Rows from block 7, named by matrix and row number. Rows with one number belong to one channel. Each number is 128 + 24 x the weight over the matrix's rms, rounded and kept within 0 to 255. All counts start at 0. Numbers have three digits each.
# convs0: first 3x3 conv (model.mid.0.convs.0.weight, 256x256x3x3), inputs 0-12, a 3x3 kernel for each
# convs1: second 3x3 conv (model.mid.0.convs.1.weight, 256x256x3x3, transposed), outputs 0-12, a 3x3 kernel for each
convs0.3:148112161120161086123095137102091152087148143125095122168134102107100160127093144126120161118116120131122125137138168117149140111145136174098148125105150086110131128114113137143132094138107091115132123087144137142176111117157128123167179144103119116152072128180119132128168138106116150121103118114109104117153138170142108147155159132122130148106138135
convs0.4:117130122083173157118133107115150148142179111143084134110101112170137132111133166153125115114105094134077149150116115125094088098111092170166148114125134120106160123107093169118113127130154152098114131183145106123119125108141122143131168136130115136119156123139129126148150114155124112156163101123139130109130110147085169157157099146107152146139130110
convs0.5:106127149105171086176128142152147087156102131136152113125147164150120128096155122119129136134159102108119115127161125109121105118127171133154135075099090184092145138127115127151098126154134112148099124151135128155133110121105094128126113074154154141114133131106128123137140122120094155126136178136129129126120159149120117123156110124161129126135112145
convs0.6:078149106167089116104084136158109100120121107121106155087143123141168118137080151104134133172157118123112153145140132100101183112137138137152132154159120121116114102148147102116138135125107119122149118138133086125143107117123136128164135123121145128127106137140172153146154074096146141136125117118127107107120129101137143136153161116119145112106105119
convs0.7:136155153128101115129122177117151133108117118110148142141137148152125138131111117125125106090084105116101124087151146093139117079141132129093137129114135118121125128129122104133086144129124121124126122095139099126149104109107118152124122137135126113152120119117126145116139115137147115150146136102102102122116123135103097136126136121142105109107099132
convs0.8:133155138110124130107156143122143118112085133128142134148106113121097126116171124141131107094130140092105103118101147151136131113123139139123103106133111129141114128101133123101121133139125121130129131153124124125122137130121148091111128137081155126142113130127117160120119084143181090106075111146115103152121118140123127135134146127131102104125100125
convs0.9:140149130134152130146193087182152136120129027140134157192086091133094107163123173150110147071136123202134111116082169188103070075167105114142107098123118085174124112126131080150112178054147162114200106074098082184141137188181104112118138102160128155075125154176121103121101101143137097131159130103116107108163155113127083103154129099122175109078133102
convs0.10:150080123199118156090161100158141098127078117126132085134145130145125139121136112112122118123101101138112140173119154122099123157125125120153131142132128125140102090105152145145124098189099126138151142127167119174134122155102143157099162098145133099163124085107094143092107122129152133104139160145102100158146167093131142143114148151136116146118149140
convs0.11:090087154136157132162135175116088124083097087158154072153098131110166094083112147102119121091115115144154112118159069108149120106122138115142143149094137164134148131114128144109123121125141117110169105127178110086119124110147132120145107147142150135147113134194140105109122090107150168168140113097144132100105145165150128104106115138158119078147075087
convs0.12:130121117166098105132114165139111142144120174138088170152142143154091135125099134135169154147177125131148102149107111084150186153143146101138160083140123144174120136079117113138213108071127132117152141184109104148091091137118126097144143136094097124133099117113152133159145165154120100112090111150164148119104108173174133135104112146125169122155144118
convs0.13:086151115112160105151141097087129143147073120133110163092156084120156130076158154093119114136104126134104127139111124087153120127087137132137161145113164114118170143091105153141141135102166127149147121124132130140147107121125102152125124134117140126104140122140148142097134141084123156140126128091087170132164132126137132152121126150134140142147098138
convs0.14:102138157129072103107101112164160071132181117128185096074141148124179146139087128118133111086140145152124131111105123148176102119134114125150085100133131123149131130123204082113148147177125109139108127161211140124132136123110145104100140118125170137143101062117156111119119116121111192091137142132142163138146064130129133126150119108167128142120117150
convs0.15:116135137101102108129131147144149121148131157115106109121213135166076143142097100103131094104120110126122136113130099133093143102126131157118124133168141137104120129123150105106101134150153120070154119088134143131094114106112118123124126106106138154112123122097093118132141145128104171148133171147120142113131128091115146142103126114110129092133159124
convs0.16:131124099067148087151082181128122138131087101104112135126132139099146176159112091123140117145142112156084124207121121156120109153094130095128130115126163128134057185117095144115162120163147111134131100098117119124125148111149128110129136093118147151144115102165123078112119150147119139128126123111164154114155043151103106127130169163082134127131144143
convs0.17:149125108128106131071163164134141131110112124156141139144154134174156137145097126113111112117098121153136112093157157119135137117175098137150149112145136126159108114119154148122103100168138134102115105092124146108149115170153128145096146110125172108127110163156132151138130095121140151188117150083181129121160129122138131107109133151166126108145135133
convs0.18:106099117188148112145162131125105129144122123118137143136104106093086121061130123128133104125132135124152129137148128140090135071165116118179066120133122128122168071185144090138095143116139111110131113131147161107108141135101139148111118154153139130164140117119096116084159101141131156115084099111126169127122111123138115141126146121119130145140098151
convs0.19:105163175152114107156099108183093114108113086125132153125140137122100166165130139084186126146127103132091161147194086173082167120175097147094117122082108158138114133130159114109139108159078108156130101132110146158098136130125130131111080144144163119125118128113144121146115143177154115107124133130154118143121119125142139112147121140095168163158140144
convs0.20:103098141081120148184117138110126124159097146110127128157161090134140122085120093126137152124140110098137128134087139170134121175128116107143127118134161074110116132128165127153056137163112128113147112153122128096093126147143107128166090130073138136148109114165086105109158117141102090164114136112117136140136116081113122131163116134123078154129151149
convs0.21:093102142167114153085171119125139104126169078159105137123131107115156121160143117131085132139160135138106168106092154136119154105146120113144120143162154131143123134158121166136143119152112144157131095127154132143123161138132100073111118133140129156139121129124143108101102135155153092120123123100148137103127151142168157125142163138162135120097172107
convs0.22:139114091172090160115137128099136128125128114120099150116110188143137131099112144144120100153142113135087149135126142108106190099112128131079114130113184126146119138162099115159126151174092143109125122158128119134142105102112128154123136109154150106131112106164117137101157121126169161142116154130160133131147140162117112112123111141137116122157137147
convs0.23:101147137114147135121078140102133159120161136138104101135114128099112123099121141144145088133111144136089120090110124126103140106111147124151124138133128132104144150105151092129116137127078128115120094146114117146127134107092126156173116123156147127111136155142106114124103130126142155123130128153146156136141100134153131110107141122110093145150095134
convs0.24:125134089197176188115065115118111116150135143117149144111122120145147176138126027089116128157090123128106170112111133164137164105110104115086117169153091106146103140166141117124168094136136136142158119117138111152144165121086118136160117116099136124132109156171127122096124158131148071126154148131138150141112118137134109134100138107135111121110138108
convs0.25:102073141115137130129115118123114104154130129122143132127139117081130103126112141142088121082168163134130152127097109165072123119163115130115179145162181126147096114129129136131110135146113091094144137087135115166137133100101109114145113112133078103133130141140122130136123143164141157159105109133128076157131084135137118132105103142142120131123106115
convs0.26:115135150111131132130177136125069178107162099110130116101115085150138127126137135126140129185104141114119127121126156129149117111117117149143086123130141147114112121153110088103110176099134098098116077173152059107187127143149105119112124155148101156106132150141105142147122162106134191196115120101140149144102166123118168172119115141169133071160122118
convs0.27:147101160117142133134115147140136108128134142127129112141073099112124114128104087129111140101123103138128130110134195148130105165104115129103145118172092174120129106083161167133199134148130148154155130094082119127127112144123109143098109140145145117148121134108133097134116139122117112111084137143139110132125137139132077127123120161135108074139096125
convs0.28:123130113096121138111106147128133139146142131143135161195101111124134146159130146113142102130136109150150091109134140129146138149116132137142122170123159079168123102164136125108132151103073127162112117171150099080120124118135145094125109095139139147158107113135103115123113107129089157141126137084117115154135147077127153118097148152166116154087116147
convs0.29:154149123083122127185112185084070128133132132146154115094115141120089151106147160140108120142125178136120171161074100129126134152093095121153103122077148109126153115079115115114147106137149146060150084169111135092153112110149132128099103079159116091116177145100100166077093166124168137103146119147151187161116141094093117139142091108137109109129135149
convs0.30:177132135102077071119075112114150109110137105106129107133111145129153110139111128118112076127137156132144156128139123119161185141083120165116176091085177143129115143133136121145121148124114161175219083190100128177090107132108112148133141148126125131124117131158099105125107069115138141135122114127142184135130073153162143139151101113180178160127154116
convs0.31:160179097188062084101157178138144143147115126122156129154076137113130136179188069125155128094112134103155143126122129136105081132139098109163157147130134108122110092103154097087090115095094158127130159078135144166127081143109184123116116129139114129138096118065129096163129120100150121146141109117145135145177131114164105137136117152136116082157108206
convs0.32:144144122094094140133099126124154134120105140129128105137140112149119154117104127130166128134117121123131126133127124149129135165142146114168121124139120136155110126147143141104153086130120165128110107150122108134150110134115130150135127126110118126108134111087106148136156153130133119114139124116140145130126121125126150107127151121117141137122139119
convs0.33:098141182151130110140141093127142177097151141137115108121114164065109113151135094071093135162170108138111139108149113152140130113102125102151135124103126106164118096128157129137132127123112137148127140127124164125096118134122096152116146155131135137122128128129174116132127096100088116099193197182132147116149126123134117132139153138122133120131151104
convs0.34:131100157085157118198071129141169122143101089117143128095127110159134117118122122091117109137120135110124137136055153096152142085178106127127140135108107121092099139135184110088129118117121098135124183115108128124117133110141129109126126134126112095102083176131160102132124128090141157177178107193118162100115128096177121127135058173117160126130147087
convs0.35:130118113135153139071108159151101098094132129125121128127126125156092125133174089161114132109145090123127119135115180098132143154117081135118168144085104119173117126151154159126115122148117137131123154154117081144131124144124144109138129136138121130128114123135115143138122095096121129120131149126123116118094118124126162138135133117094140124127101131
convs0.36:120124130136085107145124154153142154121114159105112128159107145129133144096158111149121104137149154143137102130102124127159123123160094104109148136130132168170116135138142117153133150160110115117144136108113150108119132152156136118096131109115154127163155128115142106157174144122200125124156131128122118114103085111146116121131156141117190110131120137
convs0.37:139137110150090130114130151150074126159103101110145135120116146151148124126091127094121118129161104105115120107087122131117113138135127100122106105118139143070151123137097178139151137126140165129151116127117124154130109153162107155133121145105154125114153114106117099142137141166116105113137140146127130146130155164109111174103130136115147150117130134
convs0.38:132141153128194127124081147127103140096143161083122135108130091123106112194078165079121137141126121135133110165098097129121090156161123127159166132113163099110136103111100145136126127157115132142130126143092116101084166143137112119161134123111133108155107085139117182123121156150122115121149158143127137119165087151124150152088100087120140144129146119
convs0.39:113138126124135131127106147141160145087114128132130086144118074114131168101103147123143150114117136105111153083100174167126126146164096148123127142123147064166117125144124112118111093163093133121111181128171091122120144137109114156105147102132116129151148117147147093110101147128145164130093117137123135115063137100123095122160109128123103146125119135
convs0.40:150069090173092163084179104108117085109135120109116125130126091096115096161112168123163133127128173109147157129093147140091139091132159084146126106146094149116115156138147153145135151118080114122133150117115143118078175132102089094157141090116155172121142151077140173107145119089093146177146124143124142101074148132125133113158126113147146135129134126
convs0.41:096143146115087127129136104131119138142106145131141123130094172131113096121150130148133133134100119127138114118114155133187119146170158129143126110187135146122134107105107152169117131106103107113111098126114154128132134115142100146107137133147116155133127129139140179140122097115098110146142172107113113157123147138099097103139131126115106121100125125
convs0.42:112151152138111163114084138174155169119117138143089107077112127112132132123134115115117120157159108134128083130109099141169155123120154098118167107178111096137157128154152090111095125113099139124103134108141154126087151135174127105108146095089136146131138106138112161139100104102143131120114116091157144095115135145088167138114126073121164112104159102
convs0.43:134102132089167108157162149120138138114152147119103144125153077145091156142130137152131075105137109102114154128109136154128135105105155117130133113126128081137158110134167118142145114086109123140150105128154113158134126157134118107117129088117125154121122137180154147103150121133141178076146133110109127155134156139116086113096103152107128155103131118
convs0.44:186134075175124106093126125125134116115182130140167098167119145121141134164080103160129128118139165121133135135116155126148112102132111108160104138132115168163162120172100139129104150110120072098125142062149130156065148155123093089089124150125113120109153133125124092169101117132118144139159099112158125118117105082163176144146144121094097085113117123
convs0.45:108153175087140117168145092149135137135141122126155117157105142085182097138096169106141114113175110099100172153121164122096133127147145165110065159127138138131160105156124133097158105137121139118111102116179137154105131128123073160148148101138134080151094148113147141168090150120167090113123146156128115150086154120100168094091114118116106095151174159
convs0.46:127142100101097096119135142093128183119165153159070147142122161180132124116134154178142097114155169129106125116079124117090161150134142112178124154120137150118142129111166109122089153146112114146128145149094135117122129120102158135091146109111126123097135124123113154110098106128124088159131086094119124114121134142156132112117127129103109137140121114
convs0.47:078146125134088128153154097130158131142135141122160117128153108115108133123100113135138115124119080142116133142154105137116150114107100116151102142110135127140115147101113122127136120156168135163115132118135146113140140129140135126162130115113119115159158151143120161114166133129153099108135139102137124091154115121167144112101123133150141118115159114
convs0.48:161118111131122240069124092121120102165157148119121116136121140124085141113106134121126136150141112098105113090085181214110054105163181130116117181154126148153147082161146125123119115123115160095073130157086138114113096104083102137170121085097082100128075111124138148157123124158110115130126141148107131133134060121134142150134134154132126135109121107
convs0.49:139171092117095114119134154091103135114140117136156134092101108136117082100121142137114144126120092114089137157101173136147108089121145148101118087126117108107148136117138153133116109115167102115143107142113111079107139141147160144126124110148162152147137156149153074111140115106129147185114169134157166160112161121122129128139123147129129113130130121
convs0.50:119137095128101140090112143176154106137103133136132108119114136158131102124125125141109168082114134119134116120109132101135119100113098132137102154085131104140159136146151139109086149144116141106084096127144121139107129150140122108143149142113126140162183107105129114103173075096131147107137117132148123117138087125138133133089116106145173144153167113
convs0.51:125119118076168111142134130148115111109115102118135111152108136112118115107106143098128157141150117104138162151099106127113104121149105143148131126143119144106165182146111139128155122144146111095119122114153145143112141185111129141094131106131116127109114116099140110131141133112180133146152113116121128115147096155152125155113149111149111164168128119
convs0.52:117145096097103136127164178111149146119132086113141148135114078150136108147113168127105100149092121107130161086117127120152128156113170107086135114109186127162132142129132093122122120120120130125143138124132157137104134101141140151103144119125148092115135104138138116116109126103123091144128147182127120125131109146144095109129116117127090141109130144
convs0.53:130102104117159185108177108141110118167122155152138104125131143125112109129153105111127122118092120138124132109144150128158115133127134120152147144100096112118115134117101131125169134113145091155169127150142131182148141123139125102129161112156118094121121106121136124120114152157146151107141157125129158113126170124144142124124099117138130125138163124
convs0.54:113149108161042132117140142124149108116121138098133166151146104110139110127111098142122154174158132120099083125182094150116113066130157121132074124184109139126152117095093103115143107123116126123151108100128137169128137154114133112129117124132144111115092126137134162153110129105115067125156146113115135102102112157164120148123146110118110142129149116
convs0.55:182143109100094169130093128110145109121065137169164104137106089117133089097132158128157149128122132093082114141104114129154165124115093140109171130105123134117110123125099135146098142095154151152119120108122094128123154099141105118134112125132158138138113144110077123134162129131145108124146132143152124143124138099117103105129128135150111143146117112
convs0.56:116147145096170128129110101113103131114153091149141144146107111131138104149156142106121129110138147121154125133144133097133131110107134162118137070118148112150104125124141131102104125154137128147151172154094092123149121115142093162149150137115132162137141112116133174132172129121153142138151117177117178116147106144135128153100138148060121141141113102
convs0.57:108136164111131114087168143132130126174095135096173120072116165103116122126156080150142133132123141153112114154191104119159168179094135099119136157125171125076126091138110140120167165131130176102151126108153111118150150111115113116146098143144119129168114161101161134131144114116123120156144124142107118121121094123147102107131123133149144093134147140
convs0.58:126075101122154100137095129115134108105154157117144119142138142130133084160143146112105128114123141118117102096161175101142107091118160147147150137153099110113130103111150134093143137152113134092144138118135104147116127145121077112122147089126142108121145111142146129096129123117160150121122090120134122105116119099112118131162156123110162113127149087
convs0.59:151074147097157133110159122103120127195137153108139110116142160130081128169137118139129147098122160135124115177112150105094130161181078175154100138098115121142135158095094113155159132076144092092173122153113164124140155190116134160125138080122122139091089118113171158160157122130086097087195165145123106147111133106131111096137103151119110097136124132
convs1.3:148127152095117098107104102134105103109115179158103130102121122120159126127166114128147123131144119130126133110127135151106112080084132100172162103111107168142116120083146124122139110158135123090126117118132137155097158143118126129128129128141115115128128111152100127128133132129131137105112110144073108079129101125111139133120124177104114111116110152
convs1.4:113106139136140144171131092157141143141153111102153140115142143162130122148144116133164148104104125102132137139143104177162109150127132115164098147155157153128071112151133148130113108137086120161133112115156137139105152114099094147138141102115125166119137135135116175105163148133113114136129117140125107149139137122149102110111114134122137168138150113
convs1.5:138126126126152101135116160169121123109166139160156125143116149118135124119181112152099141132115126123123129127129105134078113130141141119141093137145164103076135154097113120135123116194126111131158148115105169122147137124142126144109144151132123144153127083186147134157167129123143119143128100082115142113131116103145090150111130107139146123128149176
convs1.6:136117150156115124092120127097143120130151149146144095088128080150069125131116192140138135127103106125155139126138115094131136108165150120107136147146094169136106148155102135142180129123148125114112153125131129111134144107124136120146135094127112108112144145146133141120128130137126124142120149125118113118156122128139133163107122102158141136114142124
convs1.7:134129103119135103144123103112106165149113151142154132078122121116117156112135124093106145131136149126156136145156107122152142135114134127155172106130129116179138132109144133118085146109131148171127141098139131124121159138147134104117129123143138140131129134113100148098143124102135107110133126147125128158107104136101122139115142153119127124120137123
convs1.8:123132119116108136095085172123118142130192099144164133137160098101126143154115149107147163122142132116146104143135106074120097161130136095150114138137147119149127100092145097130107139107148136118118113110138141132129166132132151123112105138149128080125133113143134119102102127144151155098127136136117123141148139099124117171107163128146136143148111123
convs1.9:140090144115034155143148068133124144110135128130132121082136140179135112112116132152102146193109132091098112152138122077102167124106182153123112161112153128138143193150178113130192162145119114105153144173135113150103122098099091201151149168091079199112121115133130051108084133065155164162134139118148147132122082137141129095111132135095120170189136146
convs1.10:105137162125134121125133119133106145115144132140098117120140154133129095174115100091148154141094128153133110110100130135153153122086118105164109165156098116104129104139140113128152123169157111151135129139109114091084151104134155121112131080142123141103127170118139128117127120169138132123103119188115133129131119123145113154120132150086120104150137164
convs1.11:098128145085123132145149123139122137145138162117154128135132165115123149130124132157135135154121135123119128144126090156080123108114067111095113129169126133083097124121126136097118136152162131111140097107154113100142114151145145156111094165106108113118082080169170094160133140126139094123108141123092134115161084142122095089121088118144185126151103135
convs1.12:134169154170121119118137130067102150161140116137182090149154141111138074112141149113161145073098083136136134102122114168167122169082112115103082131107141133121124151125128101143087087165112159103163058091091136115164134157140111122171126152150057165134111154150128125141102214119147104124124168099125124121103158099147156140140070154130058156095121184
convs1.13:171138133132147186123117133131153108080099143116148118114129149107120129178089145090138111132136100116117138168152120124120140131151169105105089090096134090135160090126172105104129147143122149074135111155195158124089142142141100113149134125063159135126166078160166170110128117156078146147118097139113136118135093123089143125137155094139078147098129100
convs1.14:140136174127118079158089170113123141130101131117118130096171144123117165100133092179118142106065150156106109185169114144091131119140126134119158127099137120088084175131126094107179100149109167132153139072163073089123136152119180084116107130105110123158110191108139113095159126162142145126147113125123120157135167092146102138140173133140113108126124127
convs1.15:152163126154110151128124155162129130080138141099131137141106101136168120124092125139091122143108152131120130134158109089123134137136160111147144145138139127132129137131107165138158127117126143091103159128135110157167141139118147140093100131172147158143138120152115158149100087064112146111158126126111113111145114115126107120113109133130154148121095160
convs1.16:131157154131132124134076086103107111133126133114123098131092119065110124118119131148135100134099092159167168156158103145130139078114112135100136107112169110139106148125112132127147124144138101159118119088171117153162164141129125120130129151114109152163138169138113128108170173132108117115112132140098113150145131131131127135107143112139137137185156121
convs1.17:143112161101131139102135150152114116129110123152118075132109140130103110118113109110157110120112136143127119104120139078060112117118109139098126122134125071159120131079146129167148132140162149156121123135142125148152120154103138149139135124186133101145117114138113099120139111082042092110161141127109152129127105122099101118100097142130123143118119117
convs1.18:157115090141101149129135139132128113139136149107143089137178119137129180137158117148097136107187113117134138164139131148152109131090162113139114117118118147108147127121126130093165136161129114128136139082162097134128151153073149113112176135151123170137135143144142113144111180120164094145140129091123157144132123089158110136107139144133114111149139119
convs1.19:152101177155115138087150076087074133138159125115158152135122090100140147128110137131128163156107082116112143114090166148111132145127142143149094149154128081132135125128117111128114139129098121100118165129127133106126157126129117084153111123180107065156134124103089149155115131118139132140169111128111120135099104119117161093142085103133161128119141116
convs1.20:123126148098086099149128162115106075067156137125135155107107142104144147190127074122112089135134120132136151185141098080126131121102149114155127149087108132094159163136111127146090118121130146143126112158096119141135157122144120156126173186150137128146079116208108153101118089084122125134219161125163137138169158104131126135151124152153122100153129134
convs1.21:079129116130123206133120112092150121158073090112125107125156058182127162102142118118140126122167154122137137130148143158117123103112144144127156083122139115109139106111148099155144127146127086127150110114109130109148094122090102103154121109131098162144176133124130140151140108121127146144138166126120150139124128154143147088139086143143124146144139123
convs1.22:141145157129089096140138124143177144108101122123131130099153161135095128059166096089126108125154134127098117123115096146162132093113135127115145108121116141164089158109134110134114146127121129147136104106106114117135138154140143106092121114141128125100119126134142164120114150124157126130125118152152126107078116123110139157102134082144099131116113135
convs1.23:134098143136164110106125135112121127094106105104175096144131143144158115137132109127124147160164106103098121101135119127131151117117112082155135132153115100123095095111164144153126118127090116146140135160152135128114136126153109137139179124137131183144096134142120116119153111102125118119164138131135122153141158104115168133144116155113131115157147139
convs1.24:169156171088110076130117147063141134125128099093134157180115124104126146138129105139139126098147175150143111126136083128144154163084094131109122136109122111180109108131105141155145127137076122145142140122160183091134129172085168148143122104177146094141119109097085108131139108105137131124135137129144104137181122063108083163128122125131100134156150182
convs1.25:149170150139128145114141104122106155166153111138135130124128158135128138104173133121090138071114146157126126156113165156168111165121137145138105085115126131101116142118125164111134130165151168145129156119124106129119079128102146087127151104152126145139125129128149100111134157147120126096152111149135145132110133088086152126111143122108100101117139124
convs1.26:136113104137143113152116161086111121133112157113150144123145104161106134164131131133145125114070111125134088102127164104099200080113148118136107117146132149068156161162155132147116121132154138131169160140112161116134102097136148149188128115157170147149150133145114132157142106119119134156123137150103156103132105134140093134146179088141156112110113110
convs1.27:120054155088172166106119088112114108158106184094152114170107116108127135159143140109128129153154089137099196123138137155114119136134125136117109138083129157124124109117124085126114108127150159116111145109152108133116135118099131154143121122150148144111157159095135152110128171118153156120143115120118130109110141126133136110116151096158134131125133136
convs1.28:126132133150115146104133130105116157121185146140112107134140123130141120129146090111107140132138140140141143101132105125132122099119171137117154127120110126125130150120116126125151113108123147135137145100161141122112144127106133133159125117098149135127115134143129134150161118142133120151126103136122109121117092147093153092093118138127127097104158163
convs1.29:099126100143080142108118107132086140070134130139219049065152165119109135153088158117148141110113100128147160163139131135126100096161141102137093124147128151168121110147102139127095133139131111157144159102163115145113139158152133134131141176128135123140105098178170135074154138132162124124130134130096150150110049167134195121131131124142121155120155076
convs1.30:129115142141163101134147080087146146148100140153107148122126151108106122068109133102186137149140134130139152098140152118126123123122177127098110119170099109131151116153105118132145130124120118141108162115143080119124086146141170115148092095123126093179101130097131142094132131098155147146128117159089127131130110146137143113131137130128147073135145183
convs1.31:145158103171170174136128154160092123170102121127124118133100063083165161120121088131141125100083113096104136098129082195152111125136126082133193129146082111101122139115127180161114127102126156124162126165069152156156186123094104126191113127113138095163073130171105109204151174133137098156192109074139087129168130148113120147116128187123158178074116157
convs1.32:121112092108152168113128134153140124106155139121123147100161095091099121133129126114134124111145121143112126108091135120116122116112124131107105139104127108147123125106149123140113158113108126130141139126154140133108148119102079116182145111171138098126125146150119116131124121121136136162143086097124118153128143141130121080124129110110127106136110109
convs1.33:077113115163114114110143173106107110147148166135145102160106104129107129132145090149112132123109092156147135124148115090118145139116098121143144169155121136123144112123084122086090139159106089145129161113119125124119118145128123143115125131132149138163174167131143112105137079131139124155128142163121129116127111121085120117138153110131119118078085130
convs1.34:107152136136169179136144125167077145158151141158140149127109129147180118157141161162107110126144104131141172135122110181151123149114145106103138177128146074173123159093157113142115111148153118133104098107143109153118155117118121146095130145121104169084099129128115168147079156120149107102157131132139169122127119073101171099175132128126123156147097141
convs1.35:133162138153098112132143136161098125133121108102121094166109128085133097100104159124120131154139084126113155146105113144139112120111107124095096160147133097160137154156125134124121108110132089139103118141140140104175129167125124102146111106153126127121130137145111132127101119093136118132151142125122113109131126113116101136112144108121128161122120121
convs1.36:145144154133133110119138112122108093127132156115163096136104126141110115111150124113124148114155134154132120121114140144099100117130172121116107095162106119142103145098102138106138170110091123128110143144158132146069163114157121107130104127139100135148156104099094118116101129095131134113171127119128090161148127140130144138087115141124092154163079122
convs1.37:139149061097134139093112093109147119126131129125116114111135112095104092126112106165125145116121130158139131097104127156121106162140145132181115107139159106112127149121143155121097104108148145106122145169110102126152113142148113135100143109154116136167132176130165142158102150123155148084154127143077154132132125132126094125108125117145141125155122132
convs1.38:145143139110127111100112131163131112078139153163117113137102092135141121159128126147154131135092139166153159103081152160084119126144130118155114111133149141107136146165113112108141108128101149163108151156123126086096130089177125156147147124092166120117130159150128115103080116139130151183157099098137129123119139129100151115138121128127082121110126123
convs1.39:130118126165121143139097132191156103102125136110099132103126133096096170160077125116160118135100136126141145174143143167143119107111134099129162136098142071142146181098094137149090120097137129139144117106116125103130119092119116159103138138135126150145133132137153106093149123149154156135163138148115141129126119125150126143142122117131125121116128081
convs1.40:164125140176175128110163146126158127193112084142093119113120137180198110160081117128119145125129106072145149070130128115167091158152122138118155113158108138103157114153145149092101113139137128150149110134121140121194080172119118135123153128144119064111129129139136138134106102126139096116109114142124141134105137138091136118132115138107136139147089120
convs1.41:140137091136112134139107162108167135142158110133117137098109109146146128080178127114152126125161137112131122100110102091148143102113126122123137144091126126097138140113128139118109147138146150114112147108147113147106111126130139115134086124140121134140146122129112128109118110161098142187145123121110127095127102141124150135133111164115125147111102127
convs1.42:120161121106118167127128120137148093119160142112110121148127135111133161117129118131117136150120089126152150100107139087148105122119115081119117145100108126148127119138124110140149099087098148152137143116136138098141136141088108159116112129113129100096143154150110123112147124167117121106147165140153165137135084178116114143178125143108104114153122141
convs1.43:102123129133157168149143130123129119075175119095142167114123111136191148132088118131139123125168080096126152124121114124089135073145137108096140147131100094136141144132150134082142137072079140122117127081116106177128118099136132154202156097109096114162168119118141135140127146142152054096170090118106123153148078143125191131113108118107105090150181166
convs1.44:130121150101111114153124078118125118141084160090128164132177136063102095136114141098121153139146182106158098150105118102186115124147149140108126151128065131164087175144140145096119149107125144117118114139149130146188142121169136140132143107130081111128141130134142090152107137114152133124130123138141097099124153101108096137152164130160140138111116112
convs1.45:114109161103114108110103127107108102151095125071112140132152117121106116118078143119199158121121080150164152116143109125089190119075158125074094111086144128082099136111108075119103114140168113093156070130125153159104154097206118115153173166174152093121091158128164110158146110217118126095116152146150101112068097166143119136087122132148183171085123155
convs1.46:102141144187104127157143106089137109097093127146145163123132145142100131097155116146128131119104136102134107129117131100145164087147125131101139137134098114122159097108103123145125140146112112134131148112123140125115118130121150091129159143120121139116094075116131151097156162155097134079135164134115144094096102126137145123143100122131104104137173163
convs1.47:106128131112141106135145103111113129129093133133142123101176125136098166112110106119115148115125123159121126136130131119121129142113110166113160092125163128099122114128154124144156139101101132119133105129131130133112154118145113123132113106153130126126124114140090176141117118093078124150122130122116102127153157118124131147111107144157168114137176113
convs1.48:093135134189152220174162098133141146114112061125174146109123096175119121085081151095121122142195162160138136098125124179115079125119146106118128118176106139078149125160171149122116162148104104102131116161126128146098125166113096097171091136140117101145178166106082114143131100116081124172100162139124123135136120122134113126117121144109123172127134116
convs1.49:120111125119179104134096090124133136074095140111115136128116106128126125112141100144129097121140153153164150128156146107113133142119090130121116129122135091107150103159131140156131128144130150141124150107108135113110096109136143166165175113171119161115082128144128161121136123107102130134137118111147149096108129120161152113105134114106128149102115099
convs1.50:107160085113147135147161128118075147113171080110163115130129108128181062109147126122121166107166186131161113149112141145163103130134138094179150135140128137112138151120098148169093083121138114110148060129175152137143142156087134117141119161118108172136152152129154142115145148093136127177126130145157171130169146180108157146146134143133143107108118111
convs1.51:156168152151100163135117133141147093103103115102081114158152108169179105148142124131113131081111176121127146112134130132148119121119084072147121117149168121103095155158150158129154162129111108106127144116141110169142128128105157151068125142148063097130142124140143116191137134148145115059131116131160107132118128156175161140114123123131120114172152177
convs1.52:134143116128144121154104132104146126160105123123128150122127137147127145133115113118151109114139101139153131095135161132115164138144144127104125097160160114150149119135122108141134143103160118132108126136133105115127111128129134114102117120110135091128145133149145136145106125100134122107104128131126125124102128135160119130112149109124159113120121151
convs1.53:138092112087145123164118126120087143137112079099138127125134123082138114099117115138140122132108106126055144160149105117105105101150105138140100121157113120124134121147114099141113116110110131125135109091125154157120145134120143114114128144134159168106152098120160136150182109147135126102147116122146129140124078100183101125129134090139116132143104157
convs1.54:119146097116148136144106150138139116153108133135151139138124124132109156126146146135123116099094120090116125134125149110159112164118154149132121119160104141157120142118155105097159148188143119115108104154114122114117088151143145103115117140163141092131119141154153110123118121153125157132122112139082147146166145138165118131103125111121158123112115140
convs1.55:132116111116107177145140095142113167141142119141106087090154133159143178115135097124131104102141156117144125117107119096100131143154134136129123133150155148133134093140090130105126135129127104143134156136142124122119109128072118127118124129129131150120137120090114077144110115102114193122100124127131145142145104097098137123129136147133123122098161139
convs1.56:151119193127091119123124128095087073132100115120193146105119123128065068120108103127118141167112105154171129157141157133139133093108151104121125093156184133095104074113110161170123147140142120163122166135097124145104086126119091145155154151128140108113181134075137130133108114137143098155134136121166111117150101116165111135147113128113140122170113173
convs1.57:126099098131180121100118192095090139137107081119074154134082127116145110137124141127114099153137154150161126126148162087119125106096093128137141141103124130134150153110098136099131133098142117091140136190087166110140150121112187127113138171083129111115141132140120122146120136128105149131133113125122122087131176135135111140139124069115137146137122162
convs1.58:105140122145156119152153120111114127068096131131132139138121133156104116112141171125104142118124137134153144136154126142145157076071152105133158155128072118121119127110076120125176116152136089141136116108104124120124100143125104136150121108116143115122131147114141101128113135147125092136128141119116140116106098119138119124145099107150120129155126105
convs1.59:165153113117127117107106144126078121152161117115102153143102164131147053109102143133138180099106117107147105131159082125132153124099168153111102176085150145102149105174103121095101120165114079140112157110144093093128093147131120163147151119116098052077134137150146134120150135111154139101122134138124144108143079151116133136163085103105172154136127125